From a checkpoint of a small image classifier.
Model: activation gelu, num experts 32.
Training: 5100 steps, batches of 48, held-out accuracy 98%.
Rows from block 10 of a small image classifier, named by matrix and row number. Rows with one number belong to one neuron. Each number is 500 + 50 x the weight over its row's rms, rounded and kept within 0 to 999. All counts start at 0. Numbers have three digits each.
After each neuron's rows are labels from the 100 images, of 14976, where the neuron reaches its highest value: "top examples" is what is common among them. Only what is clearly more common there than usual is listed. The data: stained colorectal tissue patches (NCT-CRC-HE-100K).
# fc1: MLP up (model.blocks.10.mlp.fc1.weight, 768x128), inputs 0-127
# fc2: MLP down (model.blocks.10.mlp.fc2.weight, 128x768, transposed), outputs 0-127

fc1.727:509532543534501563485573508459483463442517510509438541505576549498391444578597486524480622479519498489479386512510490489593540537498513547507464502412495480591605438509516481485531525474503496525468514440483512496499461507469489498534493497482577495434535558497594461449451482533495502475510535557538567356475454529569560540452422493547541476406406552469497533600493331482480437582471
fc2.727:407403469564482573513508472508511521571531505497493487527420471579500576453637460517482526554566423509490496486440392471541455470466393423536447521534482525515528513494441515524452483441565500506523510554537528481425480469481532550509511496441500558426649512452463442553401578464477465659452537526437462531544515519468435445524511474466593548502516465585479500467470578501459546552503
top examples: tissue: cancer-associated stroma

fc1.162:547498522478437433501481503419379542483563463531529519533428514494519468569566508529481528583507543519489443455540524377529533541496534456552478467494562473544568509551484497472502492534564433509457484540446536509561417449448541563491574512405482373447470485485430528417509522551516505427510632532521541540587456476553456498598549548560437512509492452452463555476469554441441521538651
fc2.162:447523557434472468495539531573583441534470582522513473500541576532548445654499489572478557572539401472450510483480468450571511531577537418542493537486465454491555518550583468516493551494471503377478444472434510519538500556523401555433471454530515574364575543477477462521470503461490501410573479477437551553440510460551543383509492449511502494453510484477531391484477459560452486467483
top examples: tissue: adipose tissue

fc1.567:693479484468593476450446516450560470420611517483536422566547494461508484468492527497488587598414445468510546435478449503495482465494530549434438464414519517499484568491434544570495398562491451512486524454462492509450509388494459496507502552524521459398523525509543510606467567525489504451514506479473423473535532541436558544529466435507556545566495449491603473535449552560501440475454
fc2.567:620479498484552545469533591493480520431530615458473508565519599393505510501478527432455444537362457506440495435495458449522580519504453518572486459560525618496441545493499535457447447530512499521489485534522493480491509565420502510554556509564459444462472525511548493509611442437460395447538501393443477439520566494555501504460467454567438395546578525525554500483536557479451476558493
top examples: tissue: mucus

fc1.733:525530510470513507544497576575525533417491484541540492562462523427484462512500455494453355447361552580428508497503455564503547512441518495505512379531425414406494473506502492560465522448496475437480503497472461592436673519428448420522465530537524501508483381531585535515537544523490520499551465536600523540556468505501493524400506476497482524468507452477491517458489522614551522486558
fc2.733:528461397472508499541458421501502461445438471511489493516509457533428510532490441452523467495589451570475538572433534473505500539439442522451654475557495473478487494525473533442419476584560513497463505486487596477611503472582465522492479424610460494561504387514457530578526585582463498588545529549488502561530482381502565428487438522498488471430477609453468531564472472440491535541465
top examples: tissue: adipose tissue; tissue: normal colon mucosa

fc1.385:601486489500536520536472536521472477473496408553521586505513571446577510455427418485554494571429511498556562595489506462517502480479465426484485558474460513486380462528476482492420498494406447561445543445528528490559519481441375503471537532485551428514512512571396545504432523529493433480496553566538556573486433553440522504459491501536668548480460530507457542453547561525452383545480
fc2.385:617444490500593490496457459525523439483530513520485454519465464416544531435448531466527507441517581546504425477533350479504573477586519525523456525470493552410553539588495564543526424500485423516553525417530503512562512463484552436524490383559497572534533436482545502507439535505510523493588538558483566446451537491464417576446591475520451455572486466502432372533462566485436543481506
top examples: tissue: smooth muscle

fc1.166:620427463544499478581490465554548407522449442559496403468440525459500482534517550496382541516489613554536528513460511501472525511525490529511516493482517480581468546400463508529631484532486446504521555512518510666541415507628582551491428524525540468469480520433502492499451509497526532478498552473552423493451445459570525512491484503546448517465470518343434487535500433507444478514451
fc2.166:457516604557522396436475454559417552408577547536406523516481455392538522448442516452489503585478407502548476496451461555517551562388477459567504449528496518496475530564449454567462500502548453466475475596516505558551466445537589406585499513527434529565551448462448489533450570480500495450504495533492482538534503529521481586509470440496448516584474529606539431474571566453468442492456
top examples: tissue: mucus

fc1.472:458435518415567510467406533541454472483436503463550496378522510457567436547504562454526533492525555519460470506457518481602520537448487488559553494508541441615485527547557528455473586495496439462469492510581483484567429425550554572456543505566388519433464499572512536561502417364451556531455438517480487499495540620588521466508629472507477496507401510512478513468493497512509540519443
fc2.472:426499465526437476518444478479487478466448489453489552496550506494483556527564505530497411538432405547449504480469461416419491493395592506493467444486603439525531534566494535583353445465460597533449480411513455519486493488523531478460482539537448561455515487545600661557505517548599455491491552564524459487512509556539366551561540469547502456495522459516470527450443507524554533534512
top examples: tissue: debris

fc1.565:525464514509441537542464378449510510544535492515537460540531563528489550522501503566484539503457531430504459542493482431491441537427534530634491588513505492448448491564450491463430433460490520512475520533496481423514383538534520373577546495464551536484482401599445440539571478540494445556442549454513462553451498401477578485474544631533539458405469476541562452505489503450602525500575
fc2.565:466535564488645609475465543482614557587494466457512515577517502514472489525543487457529458488430517547438541458503553562534466543553532422502492430470544502500511422487504433530381587465447397586501490520529515547505431450456560453536566536467544473434468453510480535449494465465463463527457559496424445470420526578601555488606535520460419553479523495457489428430539455567523464483491
top examples: tissue: cancer-associated stroma

fc1.197:550607474481539509552437595466501501500461513436515410363554511456511455510522555512541519460581456419514379497485435453584545569505487434516592483399461518465486494497497460534421414482503504491399458515501430507594523456547465501513486544518399540428564443497478503482515465539526480582496534519504469493504562612474492512464545565549466502558468505618561448451531503507521486604438
fc2.197:463499469533585628480478465514536499482591385467417483509541549558516464545514462490461481485430474510475527525484511502478465460452419410594516414501551482487588538511529451533443544568525516528472527558580482578605478587463510512548523495558408598515507506480520557484525472444476570555476421476345504497426488544556455462521448490442532544464451506527458368448469532513445456544512
top examples: tissue: smooth muscle; tissue: adipose tissue

fc1.70:495572504429492442531459448437593392452452516487423570517503450466524500505513549447527528508543503495456482514511508567471489542503483466590463457509470394479459538493513515430471572530478505581434501542520406452555472510520450465502521573501533468497445447482386400460551433530566515380580467551559458591511542489596498498470385435634530581514527451523555478520547488451475487563548
fc2.70:492367532508482532488452490584433448510530455440469499489518478515466525511588566537517420431494513461464476548577508462480474496478523565442529506501548546473517483496544558509438357518559403501512532522474488566472474466475493450479449447484536515517435501470450507607474509426501500512517447436435595518415568431622380469495549500434413544545498531527526570510520463614549631520505
top examples: tissue: tumour epithelium; tissue: adipose tissue

fc1.354:432555435526534535523583512576557490575406475523511531506445445526555500585506477366476498573532553554499466456421564470459561523567496539511537523488543527426457466578530454460438523511457396511502471523569552427545471618475539479477416552427503514434484483563525507497445457485529500546489438482541487555485411417477441487458537520479524523462339627531522473435481561525480496516487
fc2.354:478453482415510462499519597489460561534268498539471550509537540469528470581531496559558475485531405507537534487509406367517526585574555476544509528513525551472462505551600457547524490488454520573506583499570490487478506538478567534524500500449441466389502411482548457458524482493539532570574467568439450457514480478537482565475405418507548494518547520498490518534499485460457431484484
top examples: tissue: smooth muscle; tissue: debris

fc1.434:690475551428496508545538542511568420577579471535446477448482473528569533548463398610453480513448488523492466465480506564363564416572445602557528565428506595560484568521487475436522457493507493477530523551554491507497472362493490453466462460380446508477485503477452505502449492477449456510509512543461512458526505517488523434503440522490529543455488555476562515453439516483480471506573
fc2.434:510552501452435562485592477505414403591563510469477410564511403437468496541428521406522517465385477493503540473597447487418531404453531528496577538559530445488486541537443491486483540534492486508462481563491509529533473528555561530555490540566515498483614471544494525505481615444560479394471504446518462489553529582518532447510492509520564394506438408499582452464419557455533517508514
top examples: tissue: mucus

fc1.758:543477464500411455595474486565451541524459473502412463539488568464412591471514532533524449567477419494456328548467481507457518621450475442507514437496485524519555573530480533485521544517492600539417503459566468552471547504551492514473419497584540531481442377438583459571587470490527507539474515469540535518474527470555548464478454574513445496581538539559539449479455551499505417488430
fc2.758:547657566504533587483436510531459435467512506512420440438451550506470524475503528511382551471493544471481493544598588501516529422426554491545519514517526476551554478411546450472509474500433480537371536537546536532509542511466510438465516474492561556485518442521458464523572392416538579471494444413528581507493475598438460443525491442448494552470513564540461496455527441538591456494578
top examples: tissue: cancer-associated stroma; tissue: smooth muscle

fc1.284:537517463436556474506550546510532471444369479507507442381536524476508455619474478457540520515445572588511426555556500505502520454545453530487507438484509539405399462536519554450379472525462504442542532574517502456582536473518532520532463505476533490495508504537480571530400485430522526461466426531455458533564528484455520554439513469554485495575492477696597554488555479537491492452439
fc2.284:434473460476562559505443473401542501476524503450484470622509555485555510586427497469499470540469395456491417527540481493463552529541450546536599472605528430443492472554556503535398459517546471540525472428483452430593510548521512493462539410495492554477545394524485512470569458460543619576452368520488528557559422538509451513534469483577447593529532511449491517455514460499512445496495
top examples: tissue: cancer-associated stroma; tissue: debris

fc1.475:480485561550559421560481510525485525490419517445524435439462434507544458580512380470465460516457516498508476533526429509479512524495489511528473411443484477448491536456510366461552494508518502536506533542602522516622486529531530503539579539504555472432435495589469651499480511576402437496451579536429491488504552481513642467642489433494526514503430519512466425488499515512483530430469
fc2.475:447493421560477476393541491458478501487485527497463568483496451490428423506512555576498615539615468463467571518599492468482518482557492556459611485480482451433469576530557415515547546430530518476538514454564358366587446500484472544447542466428527547506479454424554508548485441459455500409487466515539434555473513548499500489513467490487585412505501487449488447612535520505519474516503
top examples: tissue: lymphocytes

fc1.518:549590480510555500483428522428545502442482451479459529503528615458562516489483443488602341467487563499517526547521419471462449613487554572517574524498512546440437532457509488570445422470358549539530477502482478462469522526533470442487448518453440499525457445533513482595499546532461473522600478451524525532501475577529431544442560470539445432493484408545544499548551508620493513550460
fc2.518:472577459481545524482540332406486448613537438488452430522496545488501441514518533467590423496569476557502419525491612503556554478514401530570572489561559584460535547437533457460410574599488420608441479462416546498497486526561492471528514418552536485561435488506507506550508440509458530500557503477568539509500478485487512459452448484469444451467450507429519487552523522483470541548538
top examples: tissue: smooth muscle; tissue: normal colon mucosa

fc1.404:656437525550501500511491505515551429581476489601481502581499402480478534492482518507462550415556525465514490416504585554495630455483501581535549477553513524468434490408541547476609510521511522531498488495490443616393481415571554507514460544455423480416468503476541478549436484475540476491531540482470491367491487542428471567415453435581516463503525499431502475558490485489483480468496
fc2.404:606596522496453528496521506552463422416521511441522443488524512427560482451481509404460519467485561527544534457490441532506509442497443429522651517507562527482601544552497492512461483505484465460511504585469470543498423505514556410559464555552413519554511463546507398470512528406495506418504513476415484566457497613557508544493524545477506402598464584477495401505521574443444498497438
top examples: tissue: mucus

fc1.43:497463430504493599512502506366498379495519467583464493592528510494506496502613563467384505518514446544513444491529442399472477523578468544517489535447395498531551441454622574504540484463447486479429582505468543519410517444442508445450515500447569512468456458444460539551497420572514488468532461493471545519500505558525500467633502552559492546533545513498512505489454549619484560503536
fc2.43:443549487391617412575487518483566504452467494573571493466542472483490512490480439509391476474527462497483490373523468519594477433519505493481449537492455507422439556522481393382492454518454531607493505495576491414601528410576532512452540530443540521478554502521559519435555544519503495559556455535455494455450548479499517429529461563497475539503522559548548473521593480583562456540436
top examples: tissue: cancer-associated stroma

fc1.485:525530556417589480578451530543485482407401493449495503520512446552507459518472534460460523566598560538461494575516503507446515413595581559503483536523481516433497487499555587482542524580467514468530534495518391472550473508481421415508478532452526594462386484524602570465485437397457561505512379528523457550550473475531479499504451542448549524533442481575553434528432451415529487485522
fc2.485:444466546487400516551464578519475536513428511537495435460561544492535550566543539425640478474518545546560479578539553467523526470450425439518528572436475484484460552586509528533443488549495421523475514534409448511573480448477486447448559530502478523512561482515388533492496451512530546458522448547502414531596442508493369572489567459508444612499534479377488537544492446426492501568493
top examples: tissue: debris; tissue: normal colon mucosa

fc1.542:493412479482561510516458461511553494495571495484539491500494515549492408471543416578420486479446464603516496461570541485518551492503473462525490490551511480412493459490534552496441475591498518444531399515442501502466556490456552570615520489519595492492537470561470390468502450606503441457510495545500556466490570574422505490479621342584506480530455509496473640441520460452464512536550
fc2.542:472479573481562498512532561491479462585542466474482528454452495545548541439487471446475462509490491452566531501577406487522478584551449430533453504437412501518489465549548439523491554442533537527536486446447501501495483573513439529460416573568516604510488478483610477574530455573493499638458497465485520439513485435597473561445407591436572508580389568440548503500496406445447525473484
top examples: tissue: normal colon mucosa

fc1.335:480431505504428495376538515462493615433533472455535451541590418543468521500538535413472481524466487564526518458443488461542541513566502538470504537492605453493480514553486549457462444438436441400594559453521445588488437474521576559478572484520468449494552576548504496514464432461533517586490480472548577453510514401518476496491580614560524453485438447485458630489499543511541547536445
fc2.335:521529510428570549516491508519545588444455448387465600533601576451588596495492418488543521534448471578538458478432471495408482509539439538500449515486462421500487422464533587539496629492485581469509587495476542381551411528464449526529459530472494474440523495524520544450591582557512508480576496452475506579437521537527565533530477518548521441445518462462454472446491538505516439442527
top examples: tissue: smooth muscle; tissue: normal colon mucosa

fc1.88:607477504439476591479589451569501510450574495515476624552443505441589592478457545516466520466538526464433479433497574523512470506528542427506553517593509505604588423499507613391475497503530534493528509433478539548492460427443482512475470508526547515367518486499510353500491438461500523555580521441463479479595506440502546505535450442543468440447431484449521503535462515531507497468491
fc2.88:531434543493476517567503503492472537475505422468495564519489452458534474468434535512407464447423525563533514509471533512544472515500494456458525520451556606579492519519475426423554445501498530504479421478508470511464543523469534590500480454491512416498494552491594462492587605439601582588468437508623510501457471638536465532350395497482508473535508433491576472560434513531531423452501
top examples: tissue: lymphocytes

fc1.523:501499516519467541458517524572543518546544505540463428486472483473526466477497503502491635516577434401439483470634530546523430412480552572472459429468489398588538447448532560515495505549510552588527432377560520548431510466487532483435485543462486479500487505480529498476431491491497508486506563421546336498605536433456531522524595424479456545545547561476459453477510498507560462446546
fc2.523:486556557524446463563523393464511506489547662536556585436416450486520495485533494561509519452559509504532559496459506512543559427544608510546502534545373522483551527538534463454556546383473463452507517497492470491467487521428474519558526546484455522465499464466511473384450445515414471550585542508508414468463488478533527442405512469465543523503487435603549411539573442469408483507441
top examples: tissue: tumour epithelium

fc1.676:525617471533506475577487548428479554579581483461511467512568470554526504450455520445496506491394557478445499450557510522507484469353574446556502471495444477531518400487489546471588486569499518508471539492505522490459511560474492649447518458489572573504492534427452485460632421483520483561480413461467415461505585492458536464520475450537547553477421568525482477490411516560410523479548
fc2.676:554514511471462598537554463571534486473509523480550474443467486585486458535465546531502439491388378503458573538467571538578526545485561541501475514528532469462386488486479497525560449497556413539575411445436441511452484479495478489414548561477599526446572398535558442522436538523442433446487559492438442419466578468495504483592486527471511560552581555474481530577423491533446519461471
top examples: tissue: normal colon mucosa

fc1.62:550571498489526488510487477543394539518529461458507491435471559502489502472528512495533503499429572438525428494521539494392421510439467536604447590497482444501533579563581510480458402498494534554436555522600479482481479449489417445496560501436443408502458527491412488534524459571544455565573567487535474512539537447518598527364462588472540538486530574505470468457506529609386517521503
fc2.62:521571464494495507449515509519593522466491426459526509517467471523530481470559597524460470457638448478519435464528553574511488480567492423458491450582536520553587552432574508423504520479544448555568478422402552474510577467423526458476528505411480554472521507460487520608422345422544446497422489502503526565510466546560488518440581420502537513587499478441550514453461523568500472474489
top examples: tissue: adipose tissue

fc1.591:560486589520468466447424510437484529514441485477541377427506544563468482440462505531529398493460578509547466519537423512581534531550506507534514472497396546576557607553517389497472536421504529468478499530555561587483502496524395522455442566512547498418501471530473486408499495564555545477530517495501528521568405545529527487479520534588432443556469461506460380514610463447504529453451
fc2.591:445479420444514451535596511449504477491489458381485562575555483439462441543525450496476441488372471518457536516493473448484537495578387570451519513470553599505598524424424433535460528545517506493628548412510497466542498428512460559508554480542445563542530549507529470520579584454423514512549591552513504536456497454529593491506515461472550511501450437519437429537542457504518463558432
top examples: tissue: mucus

fc1.415:528503445499523429508471456596366569481618486495516567494474497503518535533512572485486528491544564500433407502524570502488487479503470521466492588494513376465488539594509494499514527483425517566530480477506492501472434529540437479442519526418410377462510491435468489494536536540521511545491504423551538545551447515558534492534403492442488580425526512441521421575531489465381501566655
fc2.415:499504505440521466449459515539497507614568568396502352459466505473514536506449542544557593417518538519535419507499432556625556488542481450485524553454480394495563426519505541410526564497489506461514507587484488562439550509528416561459511492516518540415486473460481472442475504538594532442557497409589537450482530450452455456442511561463506539528493544431501575588441475520476454535454
top examples: tissue: adipose tissue

fc1.493:465480525474389441538473474504517545468475472564456449552559519566488537383494531521480492405534501533489477524461570404529441672409528534561521563532433507552478508461502456446619478543493544405530426518540468481489536474534560523516531473498557499488556475501448520418558499499455497451397567403549481478538496449433536483426498495582541465486553588462490486594428541529563456486450
fc2.493:419567425470520538523525511561577518551482545450411568559500374580464539486529480418459533489547535428536557476491538527505599652543470474540453555511579464517478457461535588490544526385486486486471504469462472510491470541465545459553562449502449483502503473493511478556427519495478529456489463608527522528531391523413422614567511510434540602479503520498470442549453476454493437471457
top examples: tissue: lymphocytes

fc1.706:490410444531506496549614553491541554451534477517596457543459525514429454417469483496546423518494499519517477559508491482507457506383439529551471398442432454465461492565456511446596494460506524537597538499590514455505556398438423499515457467490536477523431508473528453581433502494563513512524422405495457483540534487405556510397504554617493494568572459520537415532453532546522509494575
fc2.706:475542519447510564551503491558515472523490441551520515475557452500486447522412472477564447500541490471454553474485540582508481440511499567461567542572450500503485513395448584389559513505472457434554537456533666464489472492453393475403494411410552472486570481543546444513542456519514544502504497598475565542530490483558460436408459531518435485446519554515609464547566517578582460486550
top examples: tissue: cancer-associated stroma

fc1.72:547483541575414443460426478476487440453457480508541421547585459404602570476508486529482413547517501488525480541449462533564623490481565549532462467594497601422489549525413482554458609500592548526503445446491510491536521405408423482420487532543459540471512481519452464487468520491458490488429491479518543477543476540516512462565526489487672466453481571481461489484476570524509455488557
fc2.72:469483486577475555538463482545455440460563538562403549494493495451466605594471551429490507537485514490470519503517446535467540479547482471427437472484514507590522626593523509427543426570556445467430526477515485447544510534502526513528535530480438541526490426470508527560493485520358482511516563544455563450592402500455497518452568377529493467486422551493509442621530427573444493438472
top examples: tissue: smooth muscle

fc1.245:476487510490507587427560455475513526569513490478477465515428522326538489502545598577465504428409422428496501514591462480481511510507558404523475402468473529545457554543576490504587507475496532546497412499656465535552496506529579492488434522519499491472481457477545536466539421561574504529445580527500439502500612538544539547493478430516416486423533464426456520453474523479497479502428
fc2.245:454596521603439453496480453429523490493548520498517539532507533519314476429541422499464552426545619474547476519565470402532478599516473596527502538519558478531529491527505429500555505486505452399518517481527509423493487580552578488503453521422486542561478551450542485522467442548488511502370365467520476475437603496492484454480507514553448506465553526500493456501447483576529539474516
top examples: tissue: mucus

fc1.267:432488557567460480547600500505490465518375502441569487489491474544505598524506471549490506469524431541594508532562492453536502453482490442486515518512387578579439429583507567482567601519595442519574524451469463505542455501492481539529536482501451565449530409471486562455562557468569457450494397451556536485544524438472533527448461482427445492459397583456440479397417510476477500514502
fc2.267:363499501456454517629530561575498476421443485496511583563547482502537509487436413461494491479448541436575556543442556559505520551522535495554567507420482438461505502569489523548622523565481511527512478569548520525404460497546497469393547561429485575452548440476445538420555480465532478587463500533468510500549484523531491526614477468442513532479498490555431459500485373436526564496537
top examples: tissue: debris

fc1.550:520550474435444550439437487464531459517507497457508515448507447484494451458565471475467558461536623329421467401536522502550403504482575485443462453474458500609611510490497502498427470515491468528573532463564518559448515499435522507485468527456535497498450537524471556491478460578523532623514565451511342526566441427521488523499429571572529511492576476457446489492472454545501518450541
fc2.550:561495507563546491505535468482546507528621641527511495417474416507539605522515559512542451433515345504571525460473483463462484519507505509493519399573396515539563509402518478447583499472517564513464516543484564453451555480486481501488537548422551491466522491477446504367378548444527543504549562508524465441507543466458453523467519448450581539474487546594480481510532473435431466474534
top examples: tissue: mucus

fc1.715:457426486508455589536479509514551547540535511456578503486560463494507502467490494514488517530483478508566507492472412451607529447494473487424464508460598481543525478497494418384492557563470450539485485520525476536460416428490535423565608561518559542460564453518449465458497470627567480467517415457481489483424617558495513435508475421449544497558462607450466428521560496345500461514512
fc2.715:424449526449511521461425532548568546471511484427454595530561375528460528462496589406574610496564536426429536471561495517393413515541492477477440466414457442478442481576465520582464514472460540519578553579502454455449515514472521457509463427543553571467591534510547576510566499495580541469494452520452513496452583470572486501486530534423535451521435477573516513467428468456520524508491
top examples: tissue: adipose tissue

fc1.722:480510465526515486429536538474478526564509458472562486529491517402460559492501508494468596458466601496407518488440468520514442488519510523595594538473492563556492506442513574498493479369474394491462513413584470449494497481539534561596579484616500491430455504512471496511458493399538428567506531508497603514477422564543518419464518516554585531485499465405495583411543419495458519504427
fc2.722:534481572469512554526489559513583509534432411533500415523545506408531484465543470572529540589456436527511395484411540485457359498458524493533459438475537520504556513487544446544442462476553463533435632398491568536553471499448518534489536465593441492428461464445497572497540557544453553504495555471554471476463575541548516483583529443504550486508476499575369521510479499560523496397526
top examples: tissue: mucus; tissue: normal colon mucosa

fc1.333:520531498467497509435550520529483479374567518577484442484459538431504552530486443439493522476532459515490460457465528546429420386515519479497495477503505460530449476486490443431564496488480515455361539402526460535590518509536575462526530454503529485512519577415519560506386469455431630500552501546400462547491436567522549406509591510499506483522516458552588575442472499555610520556526
fc2.333:523539495516443483532444480456477562520462552607488453465403499527469562515506537557559503498495489512461544466450456449507472356350510495454545501532537514493499456576607453529552460413487585529493536524465526501430536571545478479508498495517463475517574439462462497540589572522476399483474478424449575591563475529482427414498468549566457503526479443438535444545588520485547459501634
top examples: tissue: debris

fc1.400:497567549439512514356546458361565493575619514436587541472501444440500381466519503533440493515490513443479448470460556540482518531480599519544442496497543422504482558498494460508516526517527488481477561507517468510501321483570612482531476534480500490459462472575548482559514497578557533457496476525576557494542529503448541560484549490459471528490496430531483497535450458419511396434567
fc2.400:484432543593582474543461536403527490434613451413484484466546509422498440521530438526508393509537411553553588486537461449524489516487526489496486467545428489560507525572469421511459554512536512488549559412549521520454413555578471516549417539490525493432579516501485462484512391524478599547464478428488491418574484484483533467520454503505495447494517444572472513479515631541480432444601
top examples: tissue: normal colon mucosa; tissue: tumour epithelium

fc1.482:567456512460444469516434556527636421493522489400483490460546530555493597487525494530386540474565498571453491420505536470472557568527533501569454406597486527507549501482483586525426508523531483522594520510488473458471453485413558521485497548473464525494541393518480468546518464474519383453506583393541510491510648522512496589447512515493484527490496487409466536479396550453443464503508
fc2.482:566534507602521501599514409547572425423554412446488625487460476509485525420473463413342458453486498493538475531517583576459502668543480507431511496416551576513439498497453537459505592522470536491481510493465489556545479510505504496485501545520440405463425538496459504436477514480503544531541468504436560465597539532487489485476498465479559576463451530500417494490464457503508554516432
top examples: tissue: tumour epithelium; tissue: normal colon mucosa

fc1.46:456401520530441520408464448431524478558619524488462516506524439545514456473483558475509507547539472462493479580473380447496599505516542493422484604491511431574500543527515486466516529451516502505499540605515627563490436477565545510541501429474548543474496487457551477502466553588509390484573532487500538502539434460500476485502364531487530587567453415495509534513450488373466459423525
fc2.46:476467554428514479473544535509497489588506534467578439507515452438495480460488492570506656464420453436526441441536429479582482549601492478470508528464422551568505543513477445500543486539479575458543474541535455532466540556491548583511471551468521419418398576539532477479450458489537627449505504463508482417472497488557503485438505413451500526560528459623476544531406531504566404513562
top examples: tissue: adipose tissue

fc1.650:517557427446493566516503467400473483533339500511576557549471464549478561455495491473538522480526595548527442530396563418499492490525482527552490574579449603559548556500508498504587485442510415484401607573482469518568471533502460530514522522486486569478490454543529601475445499434460481443498401500494588527459482482553487463492538577540507478421549435489460563472455449592463518469537
fc2.650:516542468512454568433494579489501447500426436550487422554602546525574406462533515522542532517488503410485532492429540410477485466472514438555598391495506532508530541513474493589434471568463531554425537461439493546455428401510458408569509501383457499464521500537475623500489490510510532502516524536519549578560478503507468539546494490522538601522515514521368504458478525359519488474528
top examples: tissue: mucus

fc1.604:446539518558394552525466501505500497476462441504490508422488500370479612577495481604487539406490484433564483521471483555430480480451506478562556496464390541533510501476481633429506548497486350502555522511444494477447592528475525537465479490498526570491541520525484445506530447505405400516467509557557448484537505586484499545527514506591516538491592574493447565585468438500420505467485
fc2.604:502470442595436402507404589457553496449549513556402558438463499522452582500467431462594498488526471554492541473508475467534662500457457448507471467531511493501489429535470536492600426494528494482555582438437454505516507492475511501519568537433491519638510488469435506503577532431472536498505535513550391530394553484475538441565458490495489481534496491470553462626497463482516577555465
top examples: tissue: normal colon mucosa

fc1.7:573471437434536519448432518386511452469540488469500500555472559474475476484513481479495512476457420532522505551275537558480470499535475485477540519354545548452512550488495526547445444572503511536540490491524489558524495435463506496622535484411548439422551539510521450501535503605489470479608496527559507470502550559474508465412572444512575484449473493555486612428463536499509492520452
fc2.7:542465548531557592485501433519484532500549473403497512476558507554559587491527533486442502500445496354507493419565470465434482592535427460539411481447413559503497478507460445541487523360523563569510584464591523455573567499540471513543486525518457592563447516490533478534542437574476525438507485402437483427521542498539463559534465502506521418507439604455505544521500538538480426486565
top examples: tissue: mucus

fc1.611:481522519507520540332488562453465538467552496464496459517495410472523561515466499489529514497497447551557471609468437447558528525498503483540581476465523544540559631522461442348563577459499481499486574550597487491501399512437515571492506486487420519501484508476492520503351432536389425506450485553498497497517459476597576489483512529481547493477483478473514615543511505589527454494506
fc2.611:456489497481544522478532504520445517493482467435445437480504467437538483529447536577549516511494439469433475445493441542468493513426511463411390436519572562545544537528494594676405523560516585540476509471438487397430481540507558501535524521448503433525506523498523422483441514516468563528541531553565547542550516465586471487526470442539441432505525458471541482512470579531676483443579
top examples: tissue: debris

fc1.471:549403519502568463474531513523484494418444521427546457506468498478408569567508485506577488528493619572515369503483585457549462478509512505560484577509472484527521530473466494461465497390623490603505544565424490464393506442488434525512529441471512529424512473537468495548447528524549475579407470509444517475502481439516553478466528558556531430600450462520570606503565436443490559497471
fc2.471:526516547541478493453531389483561558575514501450599441588576431491450473463459421513515507480536559435518515422410509553452436463523488523482515501465534540471606535494518497443449493514555412417453468424487419517423537498454456420595539484470503527395500542509514572468628547529437552603493577516472422539538535514519517506504542445510551455492506514469465433455533430451559452588503
top examples: tissue: cancer-associated stroma

fc1.212:463510485582567460493524528515481556555471498473444448549490470531525499492563474511430570505486574563482487405432449550530555654484491547519446351532551547505487462478513487435505480484445499419511441462444510420625594530405482536557541580478467545453430468515470567475497501450420510455591447527520527528535519485471524463384502535443522479481537436473489577550546497467446490498614
fc2.212:518493533618523480427530568497588575457479587497491502521430409597556461493503403479497500472569458488561542471465484455448452599533418558536490392481452489500468378477557479555525481527480531610502505628468484462497453557492447522575542410528491570554537489476531495497470450528502502505553477516539536447510361471512471432535529505464437527533437538449467428511527577487465484569557
top examples: tissue: tumour epithelium; tissue: normal colon mucosa

fc1.272:499533440495466534474495454468437418530505451532499438492459498479512420544542504495484529468498461451564429622552542463368505518490503521582477389433592484533550498472579582540459604514560464469521425488560475562471468526474520484496456555563486371493427447528542492506515512593534478421570604495470477408518524432490499519549463519634606470542506499494548479533435518503448544483525
fc2.272:564499452548464466554590434483506527520481527488444523489438632580487505543532528475517516493527512604565481500464472427533468413595443558549573454470462486492496494486495491535518484431512475531575450479492453367512552490525472449403451484413546571546523528557469516533475460460613599456491504408623520583430500415521422518519481544444524427436551467519494519423508507512447515445547
top examples: tissue: adipose tissue